config.toml
model = "contrastive image-text model"
image_size = 24
tokenizer = "word"
text_encoder_layers = 6
text_encoder_norm = "layernorm"
text_encoder_norm_position = "pre"
text_encoder_head_dim = 48
text_encoder_fused_qkv = false
text_encoder_qk_norm = true
optimizer = "ademamix"
lr = 0.0012
ema_decay = 0.995
final_lr_fraction = 0
Rows from block 6 of the image encoder, named by matrix and row number. Each number is 500 + 50 x the weight over its row's rms, rounded and kept within 0 to 999. All counts start at 0. Numbers have three digits each. After the name is the row's rms in percent of the matrix's.
# pw: pointwise conv (encoder.blocks.6.pw.weight, 256x256x1x1), inputs 64-95
pw.5 100:505529497502501426462533478439432541500527587489478449607520524516515486499559407451435449549441
pw.6 102:548412502544487486513449462516538542492526503466420480521451380383524530525534496487563583476431
pw.7 097:535463436493519510476474532579669508533493580469470432522459472348447491441525354490501608610534
pw.8 097:500469520532493511456480486586520500500495511441509482527493586494535531500379569525573530583513
pw.9 095:478389522462394521440519482502492520525486470475501514435547591469523475557489443486469452458483
pw.10 097:449559402462536470434431426560425453515544589502576432490459439569559448532479517522496521510576
pw.11 107:543512628531420590451513450522537519431517548573483443545520487558535481374436547555455496446538
pw.12 106:533448547588491543479453542500450441510558405522500470496564500500496455532510532562517484552514
pw.13 096:472566478502516523419412520538498424406508522519489484487474456499492500548498488531509506461541
pw.14 103:483556380495538517437562553452501419537451476535492458492496387480438535522448464559563450524484
pw.15 105:501480557530439489533454568596470489425621477504510477479555622530599508525555587537538472488499
pw.16 103:533555522446478352546394461544616490466474556490488464512573457460448446442496504552487550485409
pw.17 111:456490474562420488435459541489582369508530519582518508568506507478513423497482520484436554496503
pw.18 103:428444463553526387478499496491468499582545456481446467484553486448417454532433404520518475457634
pw.19 102:469532525513486494548569455564463461521546552518665505487519597521440546517490459482555544545581
pw.20 096:515472529466529621556478496568492487565493474443579435512497504505522550382561454574505567597504
pw.21 106:491474597496537553494509585513496502478519496477447443525587510474464521412480485563524436520487
pw.22 094:513483523465470545531447478514314461543495476584496446403412481513415525473500510479460558472493
pw.23 103:462528578445516474502483440429595457445469493466570514496475458517476551417563509399579427491411
pw.24 092:565472491495538481525515461445366446541524483470512420496517466606534518565439596556452535468487
pw.25 099:494525497487492432476615507453501499554504531464569562455607493567516505521434472472552578505466
pw.26 104:451353540440479379582524530489444463496588473428417501443493471489406478523528439550673463506453
pw.27 090:478574581479416502448500448550471533457482550478472451573408552553555429544440442427436524459446
pw.28 109:482470469488479521498445537474433501498440519509497419416523488484486467450530454426532491608485
pw.29 100:539502560470513546607469498560491490457614549541515551497530489409481468400556456468516473470432
pw.30 104:515533400535472513490496457431517450429423483505434474418340484495464411494453433525498532532453
pw.31 099:408463507501529461544398536552496473562503518552570456404547471499540507480479412535536614492560
pw.32 098:421496515503407422521487466510448462467579489444532477487510534487450535433440522487500476507579
pw.33 100:603445496455456562494543441478562473518480518447496414504496488400492482510552510482526599491466
pw.34 099:464492482475499480501585499504509494533527408445544454454489586522506468487369404500428541491515
pw.35 097:516547451474510562499455578442405474479515501544524533564498418502482502471450486404458576634503
pw.36 093:472511400453443545493516486466474538487504441505522531374617471579445503496436507437495524487516
pw.37 094:473501569554451493508458439542578451493463522410446459535477455506455474435501524515478516492401
pw.38 101:601455616459452496459524489523389458504514439476544540543504497457438592580454478502520520441590
pw.39 094:489570514526421400543552597476432435528439432489531468426524510445485476522459503473508460500554
pw.40 099:552464457493554605444530578522465506535526424548518498502582489512535518437538492417511479540515
pw.41 095:440627392544546456483515516435521509475485507503455437522460421451512437529581446522462365543530
pw.42 096:407463475434439561447364452417503384480415530570463452482536478456476525506491500551426572523556
pw.43 102:513513514609472437562567530525458459512520465494534487507429512635497485609579460528582536467547
pw.44 108:481429553543584502467484510477570496459579533482421500520473591537538513522549567526557591459488
pw.45 096:534636496512494455461546407500512453520454506519497483483492494424560610485482533486608418658497
pw.46 096:424570486471580499427455549437472485456590545568552432518508500608528500472481501482479489545522
pw.47 102:442420483423506450549476507504485520543479524557522570491541442422486497623501457517548450539402
pw.48 095:470495450519457483503510516563463498544476492480479539410508482543468525478526597476448536511467
pw.49 101:490606512479535455493503580499497549511432489440535495532547482396462527382440526469514518596461
pw.50 096:531514456532523495464432511528470451493531567381398487633517524429589594491479489467445541508528
pw.51 094:547541427541450504608546594555475495484549495461527487457536510462550519518492426448485544432458
pw.52 098:526502451512492424462535496419440493523538469528469478398588499427594447536465545430435401474591
pw.53 095:441470504564531420487494577602595497572553474509511442459466456428417417485539490529503450601487
pw.54 103:509503533522490500493560511614454358469506479497563435450511472502454569465445447519515405512502
pw.55 100:502548456589472589496524534473480529524484515563491520465558482510489475514463532445465492623452
pw.56 100:467520490492458509532513440503532463539483474496395451513465422329461365422513536505498416565534
pw.57 102:432476623509510446486403503529541493552562590493496514508528433541513524542478489583615432475512
pw.58 094:480651404535429350389517547385407441478537514451421508483440492475537476530417473468447403509477
pw.59 108:458462546490545463586538452484533473465550443420445462534511454489483500605590478450574437481508
pw.60 099:505610514442491513465539414486487433448461558451425535519361498455477482528517488491413477518385
pw.61 096:500525499429497478473411397470406568508540496613446525436493414461528499542514492433502371487531
pw.62 100:481523422475484582520571468476457518457473495532457479486481440431548510466463523498517499572477
pw.63 099:528464463568478537437374511417568498439452477579518514570442442464529428509443461524490488507507
pw.64 093:602448482523548466537508441439498445511483492527588492525522538409445510554539471435576539433454
pw.65 093:480536478451459523508345538474552437497608545522498515492537440503520516437496481546656468500553
pw.66 101:503418519492548561477434501625506490487558448578529440517461566437493526547485545519506605450492
pw.67 102:507591528513573463587478534470509421520446562518543463539530489475397518498493460447526515464549
pw.68 099:486531547549489481464450424486478589522538444475403552550438543562524443490546518560498528459426
pw.69 097:468463562540525490556421482504475412522526579502489452447439417477416513541496478529506471486488
pw.70 100:483597442508490512476537575584460508515557536511461508517545487465527454562511568418472443557442
pw.71 103:555460371457455531424500561509510511504505481475484496497606486483503463534536549467487431522493
pw.72 104:468523412559450505525402455513481439501571561505534455422534524586434446545476436545487491536540
pw.73 104:443424390545479483571482422506504496475500528481493466458422496531558462460594474544509565629475
pw.74 105:525485513494429544435483511524514421552513515452427509561496476464536514477550494561484490461488
pw.75 095:413507414465572436516415547498479543506491492479505506447479504506524507538453486519501497591515
pw.76 107:472520453560560423475604438468446571479519472523524478561624530477480519455439498517578455498504
pw.77 097:533496391468513538519523475475571491537398544459444425469560521480503539369518492533460538467504
pw.78 103:353517510626443524423400467446558529571457482525451444464476478486442489479472473455461454529571
pw.79 099:480449526545448479535590468528578531486573491483487527534430488455473480482556475459581530491411
pw.80 095:476482432404520528435551506430532494408468514492591479499489456494553432512510510558451513516468
pw.81 104:346538503547504531491444541538466489551521552489568488460481528495497508563405541491483604555538
pw.82 099:570457480427540601493531548555514528521458449574501515558514555499478442469455517477445518489428
pw.83 100:563531542543539508492437507526536473531546505563442416453506514479462563415547538504544451514613
pw.84 107:551448562521541487459661411560554461411496504436471473477570521503598611496565546496481472531614
pw.85 097:469510471534499501498451564484445629581476597479528429521554473462562404449544511524442453539396
pw.86 111:540497559502500561539464559515473487481558507496512523480538455571512540483419464485526667606462
pw.87 096:502495471465505457561486583480389475524478446593461395514491517453500439482472474446435407575473
pw.88 104:484502514511485546458452530317548522399525412455524585507590520509504551520501485584529607475460
pw.89 102:519512525541508435551491600468556484510558506421557420441505568603446604582490413550485411527490
pw.90 101:542554478489553418527475471552591447541531557504462541577532580396500498426542365472498511492539
pw.91 097:574494402583497598584620470420441489546480517516488520490441482498474495549394480449447548592484
pw.92 102:570434513560484514498503523505567537485462520604531552502441420505538588478580446577464573504581
pw.93 104:570512579429589580426538415463478501475523526529464512517577419525515556425540542480435512577576
pw.94 110:561460503513542458525533491437531474494556514537440585394523555559487503558495437495569455499595
pw.95 096:462567582533476521515495577535407519395545463602528513526479571491572500587589564473409584403431
pw.96 099:531474457469476505526537570517463524500512540432483477549419540463453539462589513406512531504541
pw.97 101:563499570570447470522499432469518542525494443524497546452508577474510520526472495425518546521526
pw.98 105:490471456459468487449462539596432562345508505492555465570435482432506512515422537511522510529487
pw.99 104:520530470558550521425492531495584548549433580471518471534551565456530578540501470452435563453595
pw.100 091:502448501547551535503465510519576501479450484553527540521457503517540524436461536451466509501427
pw.101 095:562475486488472517514564455596545469462485533443420539530464398522528480480497489548476560543476
pw.102 097:532460469512421428445492480510441482490445482492531499582546560542555503581435517453516525443506
pw.103 102:504551459488453479551438431515531515506595429466481509513536437542547504554462518492503506442524
pw.104 104:538538428540515472502564533517473540576426477467548490447468496528496453510535549454430533407534
pw.105 093:507441401542588416461536514534577541483588437508561512512445564431489540558519494446492514497561
pw.106 101:428478542473514485444375549481428554488510560467519436514534535482572514492537516466497590526440
pw.107 096:434529450488525475473561495476587409531519545472520441505571529462526462520512425494473436504476
pw.108 100:489358617537444430554521454489531519436510459404493577495521491534410422494514498474524456541467
pw.109 105:386482542447432480503477540539445465410550547463494526538542555470480424486469427439476446575474
pw.110 101:517480467486512512548537530612595572460484523424551483595500470480474522521445496588477501540552
pw.111 098:485446401554564491441596571459478475409476490494515489442506536482494577484470513431449512481436
pw.112 097:453517537508478507505429530350546520464499570535504485518477459492405481528411478548391474513432
pw.113 096:538545514418425492468440487531474521505547472499487529436542518442529466412392478533563423527481
pw.114 100:489558611438501541571596469552530504494581403476483457469445580437426556523471562491533439536532
pw.115 105:508510583555490441533575526442517572575523431547589518448500465502462501582540512586450524601513
pw.116 106:522449456447523446476430486570453532478520460542500528557470504497514508458481543463590510472408
pw.117 109:477586445423458558581554573527545523400397498549622495434501582479538644524496528511504503509589
pw.118 109:501550469545557589517518573533498476471522536575526493488472456537458523510521535498533490354487
pw.119 094:529492502531461529458502498638521519437505484409491554527429536488594412515503490542456489544516
pw.120 098:504500448501533477406400522476567433512541459500559602487554542452476499423379534575392536545466
pw.121 095:588424565496439532521419518522612535541613565518536636549595516474512516373530564434586566483526
pw.122 101:450531586498605521485581512447532530545492441565566513462528463484601471480440540519537439497545
pw.123 104:470509484522397450566577487458465537482507493463563472439513619402455460557474411323483481395584
pw.124 094:468491493578429456537484542553492532493492529510559534551511490531552550515415537490335473496549
pw.125 099:540506583425497459573533448476448527571411499411539525507484573482488620465562477495500423509519
pw.126 098:553497471366465616565518548512461428545521460468467549406540494511531476506533544443519480476494
pw.127 104:526459508541534530483575592465438588510551526525503513509504528539447439466575443530492493527534
pw.128 097:447564389503482534464528548478434425400514553503475444478393347445447508517501492488551464484524
pw.129 095:471480519522438563455566425506555457487614466448530489520549438491476464434457494405526500553537
pw.130 102:440513472436487501399539584472511612457558564481585529568456521484463509512429500546514494509506
pw.131 099:477506492563543479487478493556611517547518529525507413595541553427542513411481440503515465458499
pw.132 105:489552529487556550439500551535489496494574464443522440546474487491512436440557542541503451440506
pw.133 099:470495520420550505507486484514499595473513531490421480494453542491427449517508445560449486516428
pw.134 100:507472523544538402548477517378401573537560531619474513548603507469501459508531422557468405554437
pw.135 098:520539483524447487563391469495526544436458565478476411514542508476547537507504505556501501532463
pw.136 099:409570372554573389516570481529452561630565557507534475464563516445493486614510576533499511515497
pw.137 098:370569520489453488486437508490541453458453454425554535482501547539392511422534476552475568514587
pw.138 103:483506541371433418478379513552522479401538455442478535515527535489490500587466559552551487535479
pw.139 092:514496550571480516564559510520564497494471480521512520529571422452546546409513472493479510466570
pw.140 103:505361548565481583519494499489495479463495545553458465401466499518450512522547519489436468576497
pw.141 101:457462410548446542452473459498573467461510473525451524459441494490587458499502524477474473537411
pw.142 103:455492553489513496577547469564515495577520594578574505383472520467527451550594404468504451533520
pw.143 105:543480520577475521428558553466494503532577456555473459480503551439463451400555476451518436511487
pw.144 095:571502535507539491540436486548491358462461447486499482498525508485495485524478527439421484540483
pw.145 098:406603540531478541478464453465496494507415508547497512470477572413473437561510594431455437494437
pw.146 094:511493567540424461486454555576412540520482514472533469434399489448471524462492384540449460430531
pw.147 109:513467502556443543554486516457419499491414534498485541472614547556539515497491504476562491469561
pw.148 098:438515437480476534498465528493496491511457512494550455441582471356443517527509490534523533449561
pw.149 096:539575531537495499503491439485472420497442489499548525443535448471504526478480531446446490556502
pw.150 094:482545504454428424533454412485566426517531413446542448484476562448526547512526448511474598434648
pw.151 110:524445554525486540545447530532558478499544506503499535501530520559437475483567609507482584600427
pw.152 096:466500521558500549563507557405557571536510458620405526502569543484562533430463424497514489514617
pw.153 092:389481490511432456446438434426453494489424483445402413463454459468434500472444557515476521557587
pw.154 096:550470482497452435457451491503553475416475544478470499542463472483491494486414461481383486442527
pw.155 105:383510487553501525502526484489440480475505437433507517457467494532483385585471486491506524581484
pw.156 093:581557433427562507466559547478483465502515472511537524507526532390503492387527582487488540494473
pw.157 099:402489505517567440490492379491524508514536591565510439496539474479446544478471532476540450638580
pw.158 107:530449515505510518541521521481536510511567497413513511487482496530445504513525588547449527503528
pw.159 094:425520387515445556505563448457439518481515479535643516398490505504469540511427512513452542531555
pw.160 097:544565597487560558505520439458435453521526522541480548498462505481448518561558482544509440560501
pw.161 095:565435497541503471566567450635509348492469472471482483477441512510472504467515489536594504434531
pw.162 095:411470424569452575472534536542600513513543588479489467572625430496535423567429495462464523480544
pw.163 103:566491453473512601502517502426483450402474552404527445519515496520458508464450530484445366570489
pw.164 104:593470480462472474519505514480524528524498554405525505532477454486511460500522374556483518488485
pw.165 109:523395497599444588537463527492432458437514509515462534523479499571501542481489484497438578525552