From a checkpoint of a small contrastive image-text model.
Training: 6600 steps, batches of 512.
Rows from block 4 of the image encoder of a small contrastive image-text model, named by matrix and row number. Each number is 50 + 15 x the weight over its row's rms, rounded and kept within 0 to 99. All counts start at 0.
After each channel's rows are labels from the 100 images, of 14848, where the channel reaches its highest value: "responds to" is what is common among them. Only what is clearly more common there than usual is listed. The data: photos of plants and fungi (iNaturalist). In brackets: how many of the 100, against the usual share in percent.
# pw: pointwise conv (encoder.blocks.4.pw.weight, 256x256x1x1), inputs 0-127

pw.67:46 38 55 53 66 79 69 54 58 60 68 49 39 43 39 64 45 49 37 39 48 62 29 58 42 53 46 38 66 77 41 59 67 70 42 48 49 56 54 35 60 34 12 44 60 72 55 41 53 35 49 44 46 54 49 43 29 67 57 52 50 45 10 70 41 72 37 55 27 48 78 27 37 59 25 71 26 48 67 69 45 37 58 48 33 76 18 36 47 49 34 37 39 73 69 62 39 59 59 49 46 39 21 36 46 63 54 43 60 31 30 58 49 55 65 55 38 23 64 42 69 47 45 54 28 49 61 49
responds to: order Ranunculales (28 vs 4.2)

pw.66:48 54 60 45 72 33 57 91 65 45 52 45 56 33 37 64 68 64 26 48 50 37 16 47 25 56 47 44 68 91 60 44 56 38 52 47 54 39 34 14 44 52 53 62 59 55 68 38 50 49 22 17 47 53 63 31 56 51 51 29 52 68 64 72 29 44 51 49 59 54 31 58 19 46 50 47 42 40 36 38 44 40 64 72 43 31 18 29 38 52 43 49 55 54 60 68 71 40 49 49 46 34 49 34 56 58 51 38 61 37 45 77 43 45 54 60 53 53 59 68 46 22 50 49 37 31 21 68
responds to: order Caryophyllales (34 vs 7.6); family: Cactaceae (33 vs 3.3); family: Asparagaceae (25 vs 2.6)

pw.223:49 56 49 24 55 75 69 58 28 62 48 28 38 85 60 50 48 43 46 22 64 36 71 36 37 57 86 56 69 81 65 57 48 61 42 63 45 81 48 33 47 50 21 65 59 54 57 68 57 35 43 50 52 36 53 32 32 42 59 49 28 69 84 47 38 50 58 60 49 57 51 46 34 40 28 66 60 69 55 61 34 46 31 59 67 20 61 50 48 33 41 73 62 39 58 66 80 51 45 53 42 57 50 57 35 60 60 43 42 52 13 57 52 57 66 49 31 47 81 52 54 64 49 57 37 59 44 34
responds to: order Asterales (42 vs 11.1); family: Asteraceae (42 vs 10.8)

pw.100:83 63 46 21 57 63 75 72 74 31 81 57 28 52 44 58 58 59 28 59 40 41 25 59 62 35 27 60 48 88 29 40 56 49 64 38 83 51 65 56 57 25 51 31 46 58 38 81 32 55 45 66 47 51 44 49 56 70 37 65 50 31 16 71 33 52 74 67 29 37 48 45 61 46 46 35 72 70 68 39 55 66 37 41 52 54 63 47 74 42 43 24 51 60 34 50 60 55 64 55 33 74 33 46 21 68 67 72 63 25 40 54 35 78 57 38 37 73 49 74 75 38 45 75 37 41 56 73
responds to: order Caryophyllales (35 vs 7.6); family: Cactaceae (35 vs 3.3)

pw.249:60 53 47 56 68 52 51 38 49 57 61 38 42 41 15 54 58 47 46 59 68 46 48 52 42 35 34 32 35 71 30 81 40 41 22 37 54 41 54 45 32 36 62 66 75 46 25 48 39 22 42 42 81 61 45 40 34 43 49 35 51 03 31 22 42 66 57 36 65 44 46 56 35 47 39 61 32 46 49 52 31 61 42 47 29 19 60 60 34 40 63 41 43 43 53 49 53 64 53 56 30 32 38 48 59 71 49 80 72 44 55 38 42 35 60 52 49 22 62 72 25 74 53 63 56 67 15 46
responds to: order Caryophyllales (30 vs 7.6); family: Cactaceae (29 vs 3.3)

pw.36:47 29 47 58 69 77 65 63 25 52 73 57 59 31 78 47 31 55 67 41 47 49 44 67 61 46 79 47 43 42 29 53 42 75 43 53 22 29 62 29 48 66 60 65 39 59 52 38 59 48 53 60 75 52 62 60 60 45 13 33 70 66 65 36 15 46 64 65 50 53 23 56 75 66 49 64 62 72 73 59 51 45 42 28 54 48 73 42 35 47 71 48 43 50 50 46 28 35 56 23 54 32 36 18 67 62 44 68 48 62 47 66 24 31 54 57 66 83 67 47 66 35 58 32 50 49 34 40
responds to: family: Asteraceae (29 vs 10.8); order: Asterales (29 vs 11.1); order Ranunculales (25 vs 4.2)

pw.106:82 50 40 31 66 53 58 48 66 34 56 44 56 68 47 59 56 71 40 73 62 60 41 26 52 39 59 52 52 37 47 56 69 40 59 48 88 62 57 59 55 47 40 44 58 33 44 66 74 36 17 48 46 68 56 56 45 45 48 57 38 62 72 40 55 61 56 17 33 46 28 29 57 66 50 33 51 34 53 37 43 37 27 59 18 34 68 61 47 38 77 55 50 25 59 45 54 60 63 32 45 64 40 50 54 36 37 47 58 56 25 39 42 69 35 47 51 36 36 56 22 40 52 57 90 78 70 63
responds to: order Caryophyllales (52 vs 7.6); family: Cactaceae (50 vs 3.3); text has "yucca" (25 vs 1)

pw.128:66 53 46 50 55 46 13 60 37 64 04 50 54 91 43 54 59 49 31 55 45 45 59 48 68 51 75 43 65 54 50 15 50 33 59 37 57 59 53 73 28 64 67 26 27 32 72 55 41 74 62 34 40 62 48 59 36 29 44 67 63 47 57 42 50 45 22 61 49 44 32 26 45 41 54 63 69 05 32 51 49 56 39 28 57 77 49 53 44 52 29 36 48 72 42 28 43 52 67 38 88 27 81 58 64 31 41 40 35 65 57 33 79 52 72 45 56 55 57 61 71 43 48 45 58 47 55 56
responds to: class Liliopsida (30 vs 9.7)

pw.104:51 67 54 48 44 65 50 45 55 52 65 33 14 50 53 86 34 10 62 75 50 49 58 51 45 44 48 43 45 20 53 70 63 09 38 38 60 44 54 57 58 60 47 22 39 29 56 53 42 07 27 44 41 56 54 12 46 32 32 62 41 49 48 47 38 53 43 40 06 62 41 73 45 46 32 54 42 45 53 59 29 54 40 34 56 50 47 42 67 57 68 49 55 75 37 41 37 69 51 58 41 70 43 38 45 40 52 51 25 46 32 36 57 47 52 54 53 53 61 54 59 44 24 58 54 55 62 57
responds to: order Caryophyllales (57 vs 7.6); family: Cactaceae (57 vs 3.3); text has "cactus" (39 vs 2)

pw.142:62 40 70 61 37 57 22 61 43 25 61 50 19 56 74 37 32 65 65 56 93 55 41 39 37 52 66 23 33 46 74 55 51 64 58 53 28 51 29 39 73 32 46 35 64 72 35 44 38 69 62 24 41 44 53 45 56 44 51 51 17 78 27 28 69 57 62 60 38 65 70 51 65 47 53 35 67 58 52 46 48 46 41 58 51 50 27 51 53 45 48 27 38 51 42 59 50 78 74 55 33 38 37 60 67 58 49 44 59 47 49 37 44 27 48 52 51 63 82 13 53 42 48 59 66 20 41 68
responds to: order Asterales (34 vs 11.1); family: Asteraceae (34 vs 10.8)

pw.87:63 36 68 44 51 43 21 60 46 63 64 55 37 54 60 52 52 56 55 25 66 49 58 82 29 39 42 44 49 70 79 62 36 72 57 55 53 57 46 37 62 39 62 30 62 49 29 63 54 55 74 37 47 30 32 58 45 39 52 52 23 52 57 38 78 49 58 71 47 43 63 33 68 13 45 75 54 32 49 36 28 49 16 72 54 58 49 48 46 76 50 30 55 98 44 47 56 83 40 45 40 59 46 64 58 50 53 40 30 23 35 52 72 41 45 34 57 13 68 34 49 24 52 19 35 30 54 56
responds to: family: Asteraceae (27 vs 10.8); order: Asterales (27 vs 11.1); order Ranunculales (25 vs 4.2)

pw.168:08 37 59 54 62 59 64 22 15 50 47 46 55 33 51 30 52 80 46 63 65 74 36 65 46 54 69 60 51 30 59 67 43 45 55 50 64 38 51 44 53 68 53 23 62 50 24 49 67 25 32 00 34 31 23 66 54 42 42 62 44 81 78 61 34 61 45 58 45 38 72 52 48 63 59 74 56 37 31 67 37 55 71 37 76 61 61 50 46 60 47 46 43 41 29 34 24 68 59 67 65 50 59 76 64 32 46 59 35 39 24 54 57 60 58 48 37 32 61 22 42 40 41 32 49 33 51 47
responds to: order Ranunculales (25 vs 4.2)

pw.10:52 47 38 38 49 55 57 36 28 80 68 45 58 64 44 59 47 38 47 27 44 22 68 41 30 27 44 74 49 44 64 86 48 63 67 60 38 66 36 53 28 64 44 57 48 35 64 55 25 27 52 36 11 47 07 55 30 60 42 60 40 75 41 28 66 58 55 67 51 35 68 73 53 51 48 53 59 48 52 67 37 54 31 33 54 31 23 36 35 37 72 18 33 55 67 66 29 59 42 31 39 33 66 34 71 57 25 46 71 34 49 42 32 66 37 57 33 39 61 43 51 38 77 50 47 47 64 38
responds to: order Asterales (38 vs 11.1); family: Asteraceae (38 vs 10.8)

pw.139:73 56 51 53 47 46 34 59 68 42 63 50 56 57 79 36 34 55 61 17 34 48 83 82 40 45 56 25 39 20 64 42 28 59 70 38 37 33 47 58 53 25 29 71 27 49 63 61 54 49 50 34 45 37 48 71 29 51 35 61 23 38 59 57 77 55 44 42 18 41 72 43 19 33 36 35 23 71 61 32 63 58 39 41 56 61 66 48 62 53 46 35 50 47 57 74 41 65 40 56 45 50 41 59 44 62 57 19 53 35 52 52 51 60 41 50 40 58 56 09 37 53 87 50 86 52 45 33
responds to: family: Asteraceae (30 vs 10.8); order: Asterales (30 vs 11.1); order Ranunculales (26 vs 4.2)

pw.248:46 72 56 67 40 65 42 42 36 23 54 54 44 66 53 65 51 42 40 53 51 51 49 51 73 37 63 48 59 46 20 46 93 66 58 30 62 49 44 56 55 60 57 46 78 65 57 39 29 51 50 37 32 47 49 73 58 70 66 48 51 52 53 45 43 59 62 33 64 38 45 37 59 65 40 45 72 64 65 26 45 64 57 39 43 68 52 62 88 16 38 31 33 41 42 42 58 63 22 33 43 43 46 20 44 56 50 80 76 38 56 01 57 53 47 23 57 58 43 43 41 37 36 72 22 35 41 46
responds to: order Asterales (31 vs 11.1); family: Asteraceae (31 vs 10.8)

pw.24:38 87 57 62 46 35 39 51 64 52 65 44 49 44 59 59 50 27 78 71 44 30 67 87 54 28 55 40 56 32 30 43 55 59 63 25 59 26 61 53 63 53 55 65 83 33 73 35 58 61 38 61 93 61 69 61 60 76 37 52 16 28 46 80 74 41 61 53 52 59 59 53 45 45 55 76 67 71 69 43 51 33 50 42 28 59 54 43 78 39 56 42 50 29 40 37 31 61 55 42 23 48 75 35 68 54 50 33 41 54 53 55 46 51 44 68 60 43 69 55 32 60 29 73 67 64 46 54
responds to: order Asterales (29 vs 11.1); family: Asteraceae (29 vs 10.8)

pw.155:37 19 57 57 46 69 45 68 62 32 80 52 50 57 55 47 18 58 51 33 41 32 76 71 45 27 53 41 69 40 51 55 50 48 45 43 31 48 65 73 33 47 49 46 51 40 35 40 37 41 36 61 67 47 49 46 38 38 67 46 53 34 29 55 60 40 55 83 07 55 46 36 35 49 40 42 41 45 44 59 72 58 39 42 52 25 29 54 34 40 39 22 70 55 53 69 40 56 46 72 56 44 59 36 32 70 68 47 48 32 60 85 53 41 61 58 58 33 54 51 35 52 43 19 36 45 17 54
responds to: order Asterales (39 vs 11.1); family: Asteraceae (39 vs 10.8)

pw.146:50 53 42 71 46 58 36 65 61 66 15 54 37 30 57 50 61 49 41 64 60 77 44 85 39 39 77 58 39 52 40 17 34 63 02 38 54 76 48 42 39 35 78 73 52 38 49 54 65 69 48 48 37 72 58 29 50 57 57 69 60 42 46 52 26 53 57 52 76 63 38 83 42 55 51 47 23 06 39 58 47 74 41 37 75 33 59 65 55 58 41 45 43 56 47 43 40 68 55 49 65 43 55 71 54 54 59 57 53 60 38 47 72 85 55 44 39 42 30 62 86 38 26 35 60 42 54 57
responds to: class Liliopsida (30 vs 9.7)

pw.99:50 67 32 46 59 54 71 44 74 54 28 63 39 52 51 56 36 41 46 50 40 35 43 31 48 60 52 44 32 39 59 67 56 49 25 50 63 67 46 02 32 18 40 49 68 21 34 57 22 20 23 46 66 64 92 65 35 55 52 52 42 45 50 31 53 75 59 71 42 46 31 45 51 53 18 74 60 33 55 37 31 63 29 61 31 59 47 40 44 22 47 54 63 49 41 40 49 66 42 37 57 45 45 41 39 44 53 56 47 43 37 37 38 47 40 37 16 35 21 62 29 43 36 41 60 76 55 56
responds to: order Caryophyllales (61 vs 7.6); family: Cactaceae (60 vs 3.3); text has "cactus" (41 vs 2)

pw.166:45 31 52 57 66 39 44 38 46 21 47 66 39 62 57 52 50 65 53 34 50 47 51 38 58 36 36 53 54 50 25 57 54 63 44 72 29 62 42 57 39 45 44 51 32 63 23 47 59 46 48 35 47 38 53 53 62 46 48 59 53 64 73 44 50 72 51 91 62 24 34 53 65 65 61 82 66 61 64 39 30 47 90 57 37 56 61 61 26 39 46 41 38 61 51 54 55 60 43 82 74 31 51 39 50 46 50 60 74 33 31 72 60 28 46 42 26 23 55 63 32 26 54 37 59 51 37 57
responds to: family: Asteraceae (39 vs 10.8); order: Asterales (39 vs 11.1); order Ranunculales (27 vs 4.2)

pw.72:57 54 53 69 52 68 38 71 71 51 35 52 48 61 50 64 58 33 70 40 73 41 55 58 53 45 34 56 46 54 44 37 33 72 50 49 49 63 61 63 65 36 40 49 31 46 56 55 71 44 46 46 40 39 43 87 52 48 63 38 49 65 60 55 58 59 51 69 48 48 65 40 42 48 58 37 76 43 62 28 35 41 47 44 62 65 45 33 46 36 53 36 15 62 23 66 75 49 69 52 44 66 22 75 54 55 49 43 45 35 46 50 28 51 28 35 50 39 41 54 50 44 39 63 38 31 42 76
responds to: family: Asteraceae (33 vs 10.8); order: Asterales (33 vs 11.1); order Ranunculales (25 vs 4.2)

pw.170:67 46 61 71 22 63 54 23 55 64 33 85 25 44 42 64 54 55 38 36 53 56 49 63 56 22 57 30 26 41 39 52 36 57 82 00 78 40 49 47 53 29 51 53 75 29 57 66 77 29 36 55 36 54 76 52 42 69 74 44 48 39 84 30 23 52 56 52 64 58 50 32 34 52 46 39 50 50 61 43 64 44 47 59 40 46 45 35 50 39 65 42 34 44 60 26 30 70 69 68 42 40 43 58 49 42 59 31 63 49 52 49 49 61 58 68 52 53 52 74 31 48 47 58 43 68 64 07
responds to: order Caryophyllales (48 vs 7.6); family: Cactaceae (48 vs 3.3); text has "cylindropuntia" (27 vs 0.9)

pw.141:33 51 39 53 58 71 64 32 40 74 45 50 60 56 63 36 38 46 78 11 66 34 66 54 39 37 52 40 40 42 55 58 07 72 66 19 78 47 53 47 22 51 44 64 27 73 32 53 47 39 38 46 43 32 53 34 43 50 52 26 37 37 32 46 50 31 20 70 60 49 49 51 53 57 61 23 42 53 58 38 36 82 25 35 41 35 48 50 23 69 57 44 43 50 35 53 44 47 07 40 46 44 52 37 63 34 52 44 37 65 43 72 38 32 39 61 73 47 31 48 70 53 43 55 66 30 19 57
responds to: order Asterales (38 vs 11.1); family: Asteraceae (38 vs 10.8)